From a checkpoint of a small audio captioner: encoder arch vit, decoder layers 10.
Rows from block 4 of the text decoder of a small audio captioner, named by matrix and row number. Rows with one number belong to one neuron. Each number is 500 + 40 x the weight over its row's rms, rounded and kept within 0 to 999. All counts start at 0. Numbers have three digits each.
After each neuron's rows are labels from the 100 texts, of 14976, where the neuron reaches its largest size: "fires on" is the input token at the peak. Only what is clearly more common there than usual is listed. The data: synthesized solo parts of chorales (CocoChorales).
# gate: MLP gate (decoder.blocks.4.mlp.gate.weight, 672x256), inputs 128-191
# fc1: MLP up (decoder.blocks.4.mlp.fc1.weight, 672x256), inputs 128-191
# fc2: MLP down (decoder.blocks.4.mlp.fc2.weight, 256x672, transposed), outputs 128-191

gate.633:522457516501467455476531524412481551504451458507476534520475549483475534509562540491513544530482516477530527541536416541491507522444520504451448475508512468475510538536531451430534433506400508
fc1.633:494492505431424516521510518522504526459561497555550466474499533507499502495473577531513540523470454585456544432467499497484501471519498485573509498538467447424503549479479550465470450479586453
fc2.633:482551491484460462539527482469549503494546487472552519507495535519520530532440506513464466464510499485481481542494478512501579531570566568485553505585476520485499550525526516463481523476497482
fires on: ":"; "f4"; "e5"

gate.563:490446600493513394513479539395540446546503500579491470496444512484544469472551547472468481465491489506474568496525469494532410582535490552536463461518490513449498549518455505456478492503479427
fc1.563:501499553529533499475432471523562461537525451539527462528472506508536476491522533522531453444496469535471543520527464492523482469437531492495483558508443520513419499499484526477506464560589477
fc2.563:505513465467493582573476535501555469493473472541472519495523456522516530485498481451468498497507414457477456484445462487552508592520504578545528499503397491479492519440489489530478509471496537
fires on: ":"; "4"; "5"; "g4"

gate.418:568505484489423432495500511452512499509463488511507546514511536472548486530493548450538548512515518527541475532504478489558462519431493452503530496492534479484496464519469489541460478486525499
fc1.418:526474502500490476502502523510542552453515495523542571540550508529506468498533438534450528490556535458478512441503551548465534484526532504498479483475478469507541448466490507521582485515527528
fc2.418:440475524502451525485508515515439486490474496517487443548509451433478530411514501438398493500449486448463481507464437500516407464482574467443529507545552497519559428498525552473540485456466467
fires on: "<end>"; "5"; "f5"; "3"

gate.486:517503468475538477490552450506419573509485442478503592488537536440441445505550491509494476522461410525488493546549503490493467532485455457646442544561552506473494495457460510452571513457535602
fc1.486:497517431538557476485564486467518496505585495450472527485491464490466556511536465476416465474480424534549517529471493566431504525514479499514466570524511503502536559480536439532539477461560542
fc2.486:530470513487573517499487549535497552494507533475417560532494469494419496440513502497535475454520420557559458544581483580492490538513452509523432513594477489510526504491490475446479435532595456
fires on: "f3"

gate.64:531569498518491481454567444596518496445516438498546555528494474488551487482441486493502431512526511544486461524441513535482488514549436490544516481428500427516468527413449510440563517507458451
fc1.64:414538485466520446485568526442518590461484550480547531548540438443510400470481458537578463459439470526481489422517555474459448541530483429439545469440537516465432477504490481515564503495422515
fc2.64:485506507473549503527514518456505509474481461553523492547480422480439566363475519511501498497535469494490463530517494497476528490470545432523423555469542525572503491593510497542456480563494453
fires on: "f3"; "b4"; "d4"

gate.590:516490476486519439510457512464534525524502492405502458443535472476554530484491485481499461569448468528422440533521451500497472540499573512543610534518541472504479501515421454479618454535589491
fc1.590:488521562412515544571518525544517568516482544516498516498498490478506507496513488521510500512523509493541555567517468460513526557533447533484445518545515460559470552453503482548451502478485470
fc2.590:494582456458480477516533503520524555617461518404548486520521535527466532470524474542506551545454490497482427586456512532597540509512491513497568471491553580521522551467522447535490490506531507
fires on: ":"; "a"

gate.378:494505487523450541501500524444505486509524461471518494505558429545482497467524439487521413596503447505488536496493464456471474534495417555495542565504546503489546497473497491541497512491557461
fc1.378:526509500484560456504482483579576551513530508453523496443472518516542545493450491556469419420480478543497492470590483477487466578429516512523467534488491442500521500462473551503483454469529519
fc2.378:478513491464465466447552520513532580457443455440510556473416492559550551491512478498527583509514515479516402507543429455518442528503552544420506534530407535485469497559537498454470505415482530
fires on: "f3"; "e4"; "e5"; "g"

gate.286:524480450502414479459480415513543531484411456503551496509500431490456465535601452460392416496517528565476498509497457472505500517500545592542510459478546547452494496485523438548503536463422559
fc1.286:486457441542483440513498502498585500550489527473548497463488502483482454502515479431463546492610571484518493471462574550512498458485488499540549544521536555570450484439548516452546505528508469
fc2.286:451546471467514432435489463562465559475448475536497505528538502486488559565512536475472541517472512508482515502549516497563524524560490417522499500520491518527498600515524505477463536486523465
fires on: "<end>"

gate.527:540529505520494503536469474548570604540495425535426513481453480472499489545582487529502450452556571581449578494513504468514490557440521515542506448479513550478558491522496569548527488470483566
fc1.527:519500570504483498565473482527500522473473484475472568467512498511489498460496504484507512483524484548519511483549526519482473591428481550428452513483523470517537519491484503612458524485471527
fc2.527:483515492492469518479458483491525486542439510437507457500475468557469515542515529512475515478410461518462509453443501550534453499563534562547524402494425469464518525466451470557438473507490528
fires on: "<end>"; "4"; "3"

gate.631:475543474448462558588537449461549551555501485494481568518534531529514495450502486558472446506454488505483526545503448502491469534474564610356463540471458521492425443518492579474469531548455495
fc1.631:479518525507534445436521540500554442538560477464511510464571505519416498552497428502513400474492526483464511511469575538522518506460443454558548508500536491519560493517500477474511497529518491
fc2.631:465538489513489525473538603528504481551592482490498431495524532498487518541508511481528553477474494488481563550456532541490480475508514584507432523506462449484536509469495449400569532535489484
fires on: "f3"; "c5"; "c4"

gate.640:486510496515517457580534442557522447472502479490523556500553569464458507505485520482479439475477513508493469563403486495523501484512496516483510501460508554581465472464437504449532535540475452
fc1.640:513446496537512461434503479493509488500495484490503556518523492470485528510459450530479515496461541465530517519513522509573510509498451589535542498503498505485455501474477505493553527501588464
fc2.640:438511571432462559603457487470494534492396471466603500486539521518462495506486455477455449518429524516518465496550464459480516501462488485529495488449495506509495495492474422568547463535508457
fires on: "f3"; "a4"; "a5"

gate.260:469535481448483436530528522576460588559482539506477520436492434509385471561462513475518517523408548507494457493504493418490455514533489478532469496457527426581500528442529510511438463560471447
fc1.260:538529523525503539553475509450518422547489561539484445529492530490473507531562469459522480510454535510522452475501502562606501513594451512551514494544497552463569490441493516475475508473444483
fc2.260:595543532498437465444517452586530586534461439598498447510540549522455476508558475436550574532510471546533455423479435472506507492550454534495495468490523551458490489479510467494511561442464514
fires on: "f3"; "a4"; "3"; "c4"