Rows from block 3 of the audio encoder of a small audio captioner, named by matrix and row number. Rows with one number belong to one neuron. Each number is 500 + 50 x the weight over its row's rms, rounded and kept within 0 to 999. All counts start at 0. Numbers have three digits each.
After each neuron's rows are labels from the 100 clips, of 14976, where the neuron reaches its largest size: "strongest on" is what is common among them; "lies over" is the class under the peak. Only what is clearly more common there than usual is listed. The data: synthesized solo parts of chorales (CocoChorales).
# gate: MLP gate (encoder.blocks.3.mlp.gate.weight, 320x160), inputs 0-79
# fc1: MLP up (encoder.blocks.3.mlp.fc1.weight, 320x160), inputs 0-79
# fc2: MLP down (encoder.blocks.3.mlp.fc2.weight, 160x320, transposed), outputs 0-79

gate.172:523376479516520570496441532525465459520454506575544474635469412523499482510449445554571551498497479491460447503534557425433548456431535503523661449491529576479470541584490514527558434539459530567451508532520474488497518457607508445504520539
fc1.172:441526581506531520505465584460578466474562550418462501421540580527470470571511509544412502487504502507377576532514449517554496419519512475605483586493456406510520450478420448494543572504483495501513530505511551579616509578427534424402458519
fc2.172:511570570507548522545500527467502501456513465450455457567488578448386563559500510571508444602498545492492548447561416397614596506437516517442537463468598461489504529573485525475554482554543462503505537487546496458482417496480541484480560474
strongest on: note F4; note F#4; clarinet; instrument: trombone
lies over: F#4

gate.118:436509522500548543561527394438547456472510483439485535469412557468507477598411511512436475629555534562520552593489559408553506470524440499424470414547433536477475531497402464496461546416514538511524417585535492452487570499439584460488490466
fc1.118:387504429513551365507513509558443528452460474567565515432611549489497533458477497550593479495520533499457549489484576486480474475470583449557552497624495482529527510520451458476464513475529432502466415508465474480463449566603443557485542532
fc2.118:490415475466519497468518543532537530474495504517354479451537496567610497467528541599419472506461558491577575480559583479504470515522525434555560433486469492554528563615474439439479576567430535517526487549490513515496538468509533442453490538
strongest on: note D4; cello; note C4; clarinet
lies over: silence

gate.287:493511497558552499481550493459528455513386563436525535543448521426492538523540560521570529592524520517469448462530497379514447576442473541466501492499517516493487512457532559499506483554485642527453477535429512537479530401440519458549518515
fc1.287:466455517537496552546507457542548478571457474464437580468564454529508496496474537559491444468484449396457506454499545507485474477469520486560608512566598527418605511387597458454537511449489527496443423429530570455469503510461462517571469523
fc2.287:407502560474486578471488485489463478484448541562447433541535575501460559480486479551449475520499553523563488491480526550522485554573552524440382467493485424601466518482468515404495440553587429534539577515512463590539432550506498513468440498
strongest on: note G#4; note A#4; oboe
lies over: G#4

gate.219:505540492545475418533487562401526541536411502481514483557510531569452433453503536485565543438513563463503502564433511564489410475490571460530444505502400577515542450519547498542470532542523503476540375544481580545505393501530434541585463448
fc1.219:533510447498557564489503525461410541528485422532519519563568475405459492482527495523512458517452462567567460503610479484503403481435573516545588478523580557476503403506402607485492525472591526472532479526494477574569419567415434535536485427
fc2.219:509467478467553538477534520367491463470514531518532585546488524401421470574539536457488473461426459576504489494466424503493507531547405508529553432494477559467451464536599477450398444523481517477564495423562474503533541458434495527492485524
strongest on: note D4; note C4; note B3; bassoon
lies over: D4

gate.309:540533509549399525595549437469511463536467654454454531448495451539516519443485525502577509492402520373540471469487451459509532542502501440515535525505460462461500464458584588607536513564558466562524497498413493451548530429547494526483471469
fc1.309:615469510463410441593539436514542484447431533450521489508437487545492508496452517408492498457484464395435405480407444497455482512618431476472528480509447487496495500448469591564497572567551519502557538453431484525552518509565338549525578528
fc2.309:427603526413542438523498479505466575590507522431576443514515567541540475463644450456518540431447474443555523447548494544499533484496570502531480383433524541477518506533500502485528504448534431528564484431484586515487517496574637470392471450
strongest on: violin; note G5
lies over: G5

gate.272:502482535491482445472463478413434510565428556511536603478474447367580518471549475509632468480500577443634469556448507448473475543465505533458505450472445482464573506377480596377489540435506573463581572500467488497449445533443479452427385445
fc1.272:566469455506556400451519408496502520504546497538525620560491524551477533509480517444479422489529455574403490521420473498466567501444563545512543498495535488487547482508604445471515501492527413392483484478513478445468484433609487544530532524
fc2.272:413586580470563506518483503517474563528526510554563536476460479399562458501531513446498498475574487503470564457437436448516401567487464533464432550465535518476448571366491505564546491480490473468359530555604499378450509465504469458406524445
strongest on: note D4; note C4; note C#4; note B3
lies over: C4

gate.44:486494555538526445505589491511566462510507488559444507468529344487387505506478431462483506579452483557461404594407370429517522531499445482402456530578542454393537479439578485457527508531515509484593494536500574503625542550512421543467512514
fc1.44:429476563604428458492509505536530485557463508510521445519480452475473485500425472472465480545487453518482451585470431493468539514571410492565521573503461482526457455529471438517532564559474535437555489584486534414613567487542561508557522523
fc2.44:514480465412484512543512492523492499541493503439582588497576443506463470454519590492520468443529468516399511594562456446517464533567457476416359415511505521501438398431423596541498535528475472479570510586500514429497459462458494513609553430
strongest on: note D4; bassoon; note C4
lies over: D4

gate.180:513445399563520514428436481481455493455523480572440511448537448481559458477642468553517440502575485558565545550509527615462481525468565534540506490504463556546474511419454474556471500580527450558516528564591506493523526490502492545491396523
fc1.180:550498467568472529527555558566536515541439490493489487485547561591493389449545535491476562466438519529545409512482462657441447524511436507551511396538505574452534481496506552469594448528509580476478488446555486454560476427489608486523466595
fc2.180:547507473449403494473401468517522421484462573539535462529399503556467483516545465497560481499459558519401546490445503473437437491483468532503575496582420528528476598536539514393508515571566467582500488446526490518557607462452573449454536544
strongest on: note F4; trombone; violin; note G4
lies over: F4

gate.28:517427580541521541555498435487528461450584460413437589581524551489477485464491552516460481473499466510500474514422472471509472493547507484438500530572547489474560587544546553505468478415537530498490446556438436615493488446467499484541477515
fc1.28:532486466513477560492413547488524541603466419513517545493535476429422563515481417422499471576450433516505515491602551488513501494408525602522629381443437494472498485438468421519485450559480500539427536501512476502430436426578480442486490507
fc2.28:531501495473556525410536524532398577551574504468464520565548568518451498475471483442464483527573427571511508588428490599474402531463498478499530526548471484536514471425555503466491562557578523449522489472535428500454522443382589544521493498
strongest on: note B3; tuba; note A#3; instrument: cello
lies over: B3

gate.105:556522446478486387449446466469628502503382417491458471549545500528449508520485502569429568441499570501565583491505418520555522576489564492522462472546443531480488531459490492466481514483480551436531493498412492417430479479537498520517531605
fc1.105:515484507492518477582514417503516496457491474437477504467450525560458480506501529591519510555450510487504487469539461596462471518359462492475513442528415512474518487520485541397493399461523478527507529492520610543472513459468421528519534395
fc2.105:524445508417561414518583558504482490485409492542519470518469538464581540436489505608462575529421542451587588444474519512442513375547517532463566469460508451519464410477488432501605484489483460472557618475542472501402603546470524499496558493
strongest on: note D4; trombone; note E4
lies over: D4

gate.173:547496513519575462453456416442403438455432523488532539514549523537540651542450471467465462447521447372568445528496445509465454493509467401518565539497448452518496517515487433509540560531490467542508532531451486551562485537451462431514389584
fc1.173:570515533448500590428561531510637548499449593521432474413582535568394530498475487487468502528512563442495463561602568533518457474442494466527486494444559447505492524499503529499460475521513473511518483595531450505553579492553498472447539426
fc2.173:504546527448527517535498562622519474468479550569496563533547511523502482429485529526518491522468414512537555493551534512604476551596550510426455581438590460577504385554521508455443519439475402454512572518524596436469588497552515506503501532
strongest on: note A4; violin; note G4; note C#5
lies over: A4

gate.228:542424418589533395462500515566577516471461427491499507476450520597598533521430500557514531469452535502457461516543533507545444419534423479429525433452558461431497422613426570456512538554456483457464551435512413511469579522471521534400522436
fc1.228:416500484512528469410517499544568481608420482480507508454481476603551549450481492456493534552528508483508532427470474434504505491553512484555495505506504520481593526474450518567488514520479462437495504466478428471420490528403497550433499445
fc2.228:532517488524503458477480552418460424639538619502520428519422576499522530452515499524428517541508512547564457506464502481461540447438543464594523491416536550488438524605540434552561451568515490529470487431504570489515547574483450581583586497
strongest on: violin; note A#4
lies over: A#4

gate.191:528495542593584450405500543572476603472510459489530539474547423517527572463458578480482493561490491507526592511460458630554564489541492524474515481489453475490435486485470456488541569532439503577530566556509430497490460504452493466577515547
fc1.191:499503523429490413521542530474516485479564517525540420432490547544447566562533451459455491444501499499466489563506551511589542564534508548600537455522486513411435525618457563530505501524520464549528443607508532540443472464565544561391504443
fc2.191:518539520520486434538509493540633482555522481507403511507557496538485406511471503425532473428477504490461606495523470544479410486534524601551466506545462497504513466527580529507448505499552475458394498560568485498433557524477397442544433425
strongest on: horn; note D4; note B4; bassoon
lies over: D4; B4

gate.234:442450416572549582552461486449561391479522541495445558448494438416459486571489535568519628487485517431390440452435520504503481516515486482588409603583533539445538459544479491536537525454508430458460564554547580491519474436508491522503521395
fc1.234:488455493592573599489413460488497385502510398427556460456456428482511460457519497536522545467459432459520562465452600547538499478484492393491494567529502535483507547516548491466618512560503502371469545467566493441429445482507566426508566484
fc2.234:572498585459596476542475518564463496505473541455530538474475482532521513547545638483470450531444506514447458469463554466462565516580530539455472487557489489503494445606463473526568600513533467497506544648495543457451435450521496441435610473
strongest on: note G5; flute
lies over: G5

gate.61:440515462539607477514577483478492421526550595495466515501508444446480518509579429546598415465519511499552517537494496517535565430526487495362499588494596527465467417587462540419492459509481484495446535488498499476459565399470589533598469440
fc1.61:616422498482464477525568585533526519436495492433480530586425475506553430530477470500529575553622540551491606503561518509456590578431469482499576522483489520541564534571561502473525537558467497527458467475546432434603502475570471482419506500
fc2.61:488456475535460517507453441400541437450523489416466480513362522458546532441455528509477480517504483522485517474539521476458508468469481539475575603396493467451519508521543440470551549458579521514451468579450436476541450421512519574617480522
strongest on: note G#4; note D#5
lies over: silence

gate.252:557580620497514424459515544470509588561515539560486407480525507533509389567525541430506558424550412514435522575515471545549517464507533417438546465604521471493543504412437517571454488525587404502420556517522442439496496476452531533500499510
fc1.252:483537547496499507535473474413422476544438507430550385497431448451460442538514562407455471535528502501542554488438432496507485430535521520502482496591456484389461561405406488469503459507544499514532462492559511599549560563459464469423647446
fc2.252:470495487513535458530504481531473517460482531546576470571488472521556451456451422464429530615534474561513520486554320558412570507462444482503497503523544536528524456472497587472565620527474574568537460578520435407502453471484535586577593564
strongest on: note G#4; note F#4; note D#5; note F#5
lies over: F#4

gate.135:528468548492518426433496547546447443425494479453424473501520486651546496564533520453612593523463500451415522503513546422518545464536322564571489452499549525567474494408531495495494490496540467527473514450478432566535456454439508501544528474
fc1.135:512510502456508496483451527475471559530469506517427523513561474559597378534533520352546436523425586531470456547489527472520549467563474468530545501509572548592419498533492450506479475524505482535535545509552473461448486612501543527502564523
fc2.135:475570538382573507511457439526492492468551443559483552530559511505413510475490544457550562556439509521549533445478500521463581518512607445560543530537423532507400473431515486509561502544471506585450566501410449483491464514516529588538581490
strongest on: note A4; trumpet; horn; note G#4
lies over: A4

gate.15:477470488460497550524530508524581515540444560494511439526425463530575532524495479530516409529479588498574479419514601486485513483422466447571550517545488521564400417496477497496533524484437462457558528581398502507490478450564481524569403475
fc1.15:489561469562533523453524424532553578470487598529414422566495521498527462486508508493455496540438443531602475398448617524502453584458540560426549505488483582547441467574462483489394464473415475530568464579472528477520501590559501540478487527
fc2.15:511523422459448448522469427489502550496512492477502579538511495542485536458487474504499491480551471510543576522469484527380416475468477568506459504496529438486519632534519409371478438511550487453572531464473476424390460509534475520524417466
strongest on: note B3; note C#4; double bass
lies over: B3

gate.243:463535477522562469431533553563485553520550420448430510522461547538480488519461499538520417548455477533484411501559523370507464431398469441519417522495570448527510535415534457433455548531494435517490437549444441449492513502463586526461544508
fc1.243:516558507527480418519546454515451589515473461558424454563522503486535535454394533563521482560492478480474434539536486404486562466487542498549474532425610454533524488425468527374496520566468437551476471524516442443521462447542571593489573614
fc2.243:429429595522467611528435417422550518458591571432465523464475542420435549496618556519461535521458507551546553530392497533462436498469521383501489477517420458525531537583472468548487470504467559387424499450554421487489514415529450497485436371
strongest on: note B3; note A#3; cello; note G#3
lies over: B3

gate.296:536443482510562462484491601544408460571490592415503515473442592569450474506514559492440478468474562426475573519496542530542524440535423529466520495526489540558421400527628547459465402554557416497468470453461421484529549522433533486578441529
fc1.296:481556576629515443433565525496459507531543508512512490500476544410518565463490511553626530557536445500541526541513477450484493433519511530523445505453472448527547450598447356527518549386447548452485502559536512503503478463559508589525474484
fc2.296:477438452521436470562560580522556410517481508521461544414490569571478566430545521487534483566584477537546525569550497458456513466519456492593449573460578505548429516418475445470575514557490566481418485443592513513476454433537456474446456528
strongest on: note G5; note D#5; flute; horn
lies over: G5; D#5

gate.230:522560458553476564529504498532563443398397447565551465424669526556525452531599444440609528460478471460473486574513596515561524459457473563506446525402455533549545493436490562431476502513561589608508410463497473465499543484556465476491519483
fc1.230:443534513476532497532506453485526475582481522451487518504444415443564592478522438574491521547529498488567449503556519508494476508416465510510538560534526486473511555386563474466573445447586420569520550507525515528537383458373494432562564524
fc2.230:525523597505529513407559536530455571567482484476473539535495486531468471512487453514489520504530519522424535527441441440482536563449505520522470501438584526498435462494520495496447460482422471471560524488443530488539471592525506424369538581
strongest on: note A#3; note F3; cello; note A3
lies over: F3

gate.177:447546548506554513522441571535445567458474428590637495439525444569570438511558467525602441482516502471521499446448606526463469463480496513520487448507528566483532418549514557563469548549481577503483499528550538545526558570449444422482457529
fc1.177:485339477557507484581443552448513453453515416510457511506541416536547535622525531466461547566479488492478576530478525508486468434529558389479533448447468476541424517479447543468550537423556490480435495379532545539498445534491597404575464545
fc2.177:565575460494500444505531604502537570476503531434562473462514458511462441418551520538507500553500388578516495473473523461543510543596464523546495482528507470482517517463417578482486457567631508582476441531549457437461466539574452489507561568
strongest on: horn; note A#4; note G#4; note C5
lies over: G#4

gate.74:494487519532587440555473438480536515489471471408480471446548485454480457492461465543559511526508509563600531584486602418506437553573422471508509543562474402554589434473513513496445470486439506482500473578561487434434526520534530609568530567
fc1.74:557479504447505492497495554557541497540518512485488603499511498519536553556534382482642507410422492519549557468505560523461400555453529556440484504524511595396536590582547601505504483488464474510594415367428523447413465467477468465550518530
fc2.74:588519496576436502557565517446528577577424424578554504597471488489465419445397498424465469470385530466554481450490555531545586567512429598580570493523566474552517497512555536480479611476524473514533447364468498477476558492533516455430535535
strongest on: note B3; note F#5
lies over: silence; B3

gate.1:532476555564562498533554463532510534452482471353457530477423476488502495520541487465462583526458487493475533527435455496567528460428423503550434609496466492480450528522513481539412538468477542565458463458529493500444482568494506510448523516
fc1.1:511430576566577484524526441596544565487567522496539573426453474476573464491458571482470454450466462545482563552494478465437532468469472444485567531449477521445491452457432546567468476468520533525402454438475507515559471574463545489422514514
fc2.1:507500548540655483504502425507513425522593462466498505496470528429525501532490555512481432429509512521413538527569501504544534475543532592511510540445524407427472505445471462492590509444482511541461435488520491526507369493555528548453471589
strongest on: note D4; note C#5; trombone; note E4
lies over: C#5; D4

gate.149:435441512431529450559577497465528591417564468455468494516523517534505351532463437468537520366519507512510383542462437506495546555463476403424552552481487534481581444385525483521509480529503579458440576520496602541445531584486581447459551435
fc1.149:540534400428469424590537499556433466581456607502506492526416579460514518516445478430486549473571484502499479495529536544564459495435439490577446571417441441442475544599472568472381523517534504463435556499528522453505555469508557507507462466
fc2.149:485473508531549576449512491500446533431462455555467510490451463564548523503508510524461507470559399451480459492467437635497513578489577551479527456439529462486423456368475442578456479458422488489404460455557517537424514463448511494455429491
strongest on: note D#3; cello
lies over: D#3

gate.306:453577364474524514524474429516442522527465546535489471443450488483561460427587501553570577538515473479504462541358446523495488544541429470500550458487504448555467477522518410460392550543514396485502496411542438477518492497502535482496472484
fc1.306:491558452459490520476494512511450465420486534440531482533454511464543483545508449506529559522662507496540442539479515490557566544510436430528397490563486507472440511435615430476493489511495540504534451418506386493491434576471594480502547458
fc2.306:416539404542438493409552528544434484449499465546456568479417470452567621429500490535410470499524391654477534537492510494525548514526429593464458460582534483555530470511605461552440522485467511401532500539506505459507510512449447514555474533
strongest on: note A#3; bassoon; note C4; note G#3
lies over: A#3

gate.313:509550565515472432561547477379437424477516543527461545516480465544416486566518553401638401483439433511546477476568569451514461542465574493489477508477412541499540378503422563504468563577462536540480563401474617472386534484535501513569532432
fc1.313:499506468561504581511542442520493493474477587554414538553536470522421531531501468478461459562501449443493520508552472488546525489383483568509503517444518499468454428461432545607453514551538506475509543486532536474454499468532495628591461474
fc2.313:554513469536489490473528501546518517436513498488584485509436424491420387538362498520489401417509434464484577458404532525535498423449555400561491522474489496507544531475446529462488445576461486521515552588560500553495546431578499562380499549
strongest on: note A#3; bassoon; note C4; note G#3
lies over: A#3

gate.100:518455496463427524489490529465503369424506528580476473473506510427566437520499563521422557428500541496420447469520446391537457495446493510405517562518537453456544553451491474505449522495516475469491463561504522492342511509582457517462458538
fc1.100:506489463478480508471423471486497467505563545505470559528448548466509537534525523489525569397519425416415496469526380464536440446475547445421403546469468524498519456424387478512427549504498566411552442431515631501497480471562518486598539625
fc2.100:503567438437520551473491495574503522499458539527462478502500526366459487472566500532597523529468549423467451501451516420544414515516535472522578475440477553486454513506539403450453509485495585498472528528548441485544455486526524465545437535
strongest on: note G5; note F5; flute
lies over: G5

gate.142:525454450528490482467473605511564520462490527537506568528567534582449420505471524432504501469497441573573568500439505532571425514542490464529492506491471585489497565436493546466489427441541540474491502471448553427460534450483506523535482371
fc1.142:398506390434537500540502499488414516461526428428510517485465516502453466529397504506511391468444459452466457513543415552527500474541533478516469455479483541497465580452492477480469429399527608438444479459511418490453493498447466483566518537
fc2.142:473513557552487454557514464486557481454499488548464505503532528515394536420414520470454500569519452551516503501533497484404540563546527531402521478537517478484389373580464532524517454423419431499471507561642465468515493480485522500527484563
strongest on: note D#3; tuba; note A#3; instrument: cello
lies over: silence

gate.211:545523532424536404663566521521501489472427544536538518453460535462469518486506545556583558464512459477473531523589574540597527492442449538443552484515524489494525478498474542513491443496469527429458471509505440511412408495423429441475573536
fc1.211:456484516535474490476521528544482598552454517464525570502507619493490498477413499555557477520457506490387538503523613529571570467593372515533466472461454475465510507495505561597572447514416454505527493550485484455497430560542477467397517513
fc2.211:552498460491522486464494501520468536460664505356477481521563426413540535462472475528409603383539467533426442484453473530472481515531479630493556605443428513563479571467531559470564506481500584516446487501501534535546393522500448432457487509
strongest on: violin; note D#5; note F5
lies over: D#5

gate.94:492486572540442505524462486574458439556424605439496491531546508534494498481360577479512424464537527491468562545475483412502437471446445384438524587587508570451568558497493589580482534544492557448557503487483454468510533556481516468508524497
fc1.94:635507548635512409527517444558484494479479574412498574591449561442552555562500480542469572474472478539517563464515458535543402479497494509524471483503528407532470509513545508505622531589517541465519462553471449474545562541517434501459529510
fc2.94:480528515498599346524525444473435535559484464535609461464483502531578456460554479535473529493472571509531443468464535561551583557478523471541521464581443583473496531468494493544464477478426485488503536494484547595516455578468521447540480614
strongest on: violin; note G5; note F#5
lies over: G5

gate.247:511548483444504597430442409496502612544515542462392495521462557403420509473405562527461463459567419485485582534498463518464533569545513411427483483528567582442565468542517488616545548452555470412464454585473476490485486448531587495448479546
fc1.247:581476433502539503475526519567542482505528413489478537506519513502425543516474418538500418551468512535537494419561490619556469532465471436524574550433482542564531497586487449515521574595578520526524543451491450414512363493536533522459478514
fc2.247:527479411529508479514523475406513478551424460438471486606515515649502494417533632509490524503465450600449476517528512567485573512528586353566521444524464504401451491454531493473504469526523504434532480527444407594550500456452479557559434492
strongest on: clarinet; note D4; note C4; note D#4
lies over: C4; D4

gate.258:494496563556569572510523495473444460476488443474526550531454448459519431521487453501478432572497620496453540527494577585509521474508566483516552432521487426382617592503442478460558570527417527472451416473547582480478491481514465487530511476
fc1.258:474443564444494551531538567454560400510535573527516430424504497472472503366551475517465510515466525529588384496499409481511513426437522485510519559491447483501495509539531562464442487477537493521436540513502449502486588532537436475469442503
fc2.258:481614404537484606498491560540538473457591564452492407556529553511556523594567564463462502485476417514530430539538465488554351488443420459457494462434477553472527456497456455524469600580563467604576486480532518501540439599543489482480453505
strongest on: note A4; horn; note B4
lies over: A4

gate.98:447512469520460476571467461488446473508522481471484444478451492516470545490566533387481568502464502587515434499584453554500583586489473438429642334527508438443414495547447534471469545448522573554470474485517510502474563558509557514502404498
fc1.98:449543535454449478688491489535568464491472461422528459513398490453558472495493566469477511482459552434483435468544512558575543486411410525426541512433494490627505533584580562484474480413497464547461482494447407504405550479485459544551504530
fc2.98:415545533499539512516481535386416424564392480489523413491536434517482493471519535494512564502511557543549500454519495554439495505441424466547507544535541440440551456426421434452561564415510532558435482388533563504538555532548586459548464487
strongest on: note A#3; cello; note G#3; note C4
lies over: A#3

gate.140:435515471448481426554499522500537441462489516427449517502469549554447539552473585479533537533496563495495434461543500419503499535473533330422500544538487508495463527544441510456540569528451534538452456530570475509486528502565463536537567357
fc1.140:516474499483561558508514535441470501500583540505534506542524403518561432509540508483523500551511517558486503572433427454547555457551542537599566445515463465508430450511508515546535478442473607543503471577472463558612424519417519538510546542
fc2.140:465438454551502417560436531527621534523465454498459576339525589483490507429612505477591503460510482560543590425488510421511458514476535528483492457496515499522426486465429473458540507431378484519388526567552529541532425429491535492468534474
strongest on: note B3; note A#3; note C#4; note D#4
lies over: B3; A#3

gate.65:508569529594465567435470532508513509449499567432436465405525533561574524465538423480584414476511526607418510507449573426478552489527572439514455641489466446523543454523476528454500512475584511489528448520467501401451417541470499505583542444
fc1.65:531544483503472502433521469543463546489523509421526550491432447520531552551469428475615417528565493562502481493553491439489493528403537530561543573599467503506534543543492475425395462460440533410544481535507477493484437505431456481511526549
fc2.65:520443499617419459617415527516404512529457479464460495448452541515529571510454477497534448550459535482569544484562522463507524512431517563477443440496569538453434501443584507426485610599575444571492505531551499492530462461540503521504511536
strongest on: note F#4; clarinet; note E4; note G#4
lies over: F#4

gate.129:383550554466526469411504557567509502559527516613517592437480469585538533498479567462486524555534586459480533591504529496467462462466524456487503521582572618518463521541479505489531559429462505521566458545482538468530477585524548500434497525
fc1.129:544456441429526407520441468447509522439494509425550413527429585514510466611542434511517614438489494596594506416536488438455490612422447568487475472546548460426447486527560527459525444549463436453421534567456515442472502502608573471520475416
fc2.129:466469520555524397581485583408521447533542457522490465433474493578602510449539472482465504467481591491440527475456507510537432443443481516573569527461548399498505503544480450559515481506425560503515452380529533609536435491547481466571571496
strongest on: horn; note A4; note A#4; note D#4
lies over: A#4; D#4

gate.39:526589513522477458457451444484530484458538465546469547570527599478483583512518547516459493481602552533527517537513490466473530568398492547497570555487490542522442493504539633423436484517579500505496517424531448533498469611474447511492465456
fc1.39:485492614469542466538589555471493400499421397495513453525465453437497458521448519540554472436476592528519512492449476399591460488556476497534499581515461450537573493522519437404455521458459499463519409481388478578534540485486589490488496509
fc2.39:566463505527414527584441431493450493492479518496440487453500518467556504523484540542495427572364594564559467568492481534492496504539528482522536582574488515663550541506544509468459538467507439519526520479560526471627461523568446489509487500
strongest on: note A#3; note C#4; cello; note B3
lies over: B3; A#3

gate.42:561475491547494446492538446448460411471612467527534596415533396507618384518552530499453503467515512461488475460410522545521531603552478563492502403574467450495541394547547514559407548507498446451475499475489407487535509479470469495487534471
fc1.42:485428553481528554481538558481598551556526460420451418525489560537438567515507448581561492490418535527501517497498554524442557498461491571553452543439483530573534516596458463457524446446414526507470483524421533566508433391483549547444430565
fc2.42:454524509493535453598472608490458479490512442492520497446609586412401493564545456526510547550501464509423454436543659490549522513486562492423432563442522577413447453427579535492455450505511493464550598543456478514474492460559489500493502441
strongest on: note A#3; tuba; note D#4
lies over: A#3; D#4

gate.226:564501527495542498482623407485488422586518570511547429563569456538442479495558511427575530463542596435493457514471467453588416538459438421475567561486491493494543557553598470454491461463564450369576544582580508482465460508476475514532457478
fc1.226:484559458523372469499505610489465483515463474508518555434473479454554504547413459548495563504527472556541511508527528509459479496538584573534418487498540512529548506462449404522462586573510411532476401503385479458594578508497439399492522420
fc2.226:507540439559560520425414499485423513526538466431528544486594500457438544408504412475579509409441537482465604478503415496467606543534553501534536454455473532444471489460449500540515449538552510506545494503535574505498420561515375434472472521
strongest on: note A4
lies over: silence

gate.162:450524553458584559461441457530511532510464415519531519640529533459514438515496497420541517535547552530455511435450596463586492447517438525532496494453481513445582494433553494502540445497499560445534451575558437403407510601568496494424541498
fc1.162:522662522398454552519552397557447486504522525525452494470524534466492505469487417406482507536372460548477460517496508504565434489538510508488412597488490615421475500410544566498564398460571449554515514502536406513427500557534527488479565407
fc2.162:553525472488470452507501451453415385528516578493513533472516536514559393514419448509588479354434451519461459537543452467501484500483480449458477431505516546527483548514441530457649549589470479496459435412518477460564521380514483497492535440
strongest on: note F#4; viola; note E4
lies over: F#4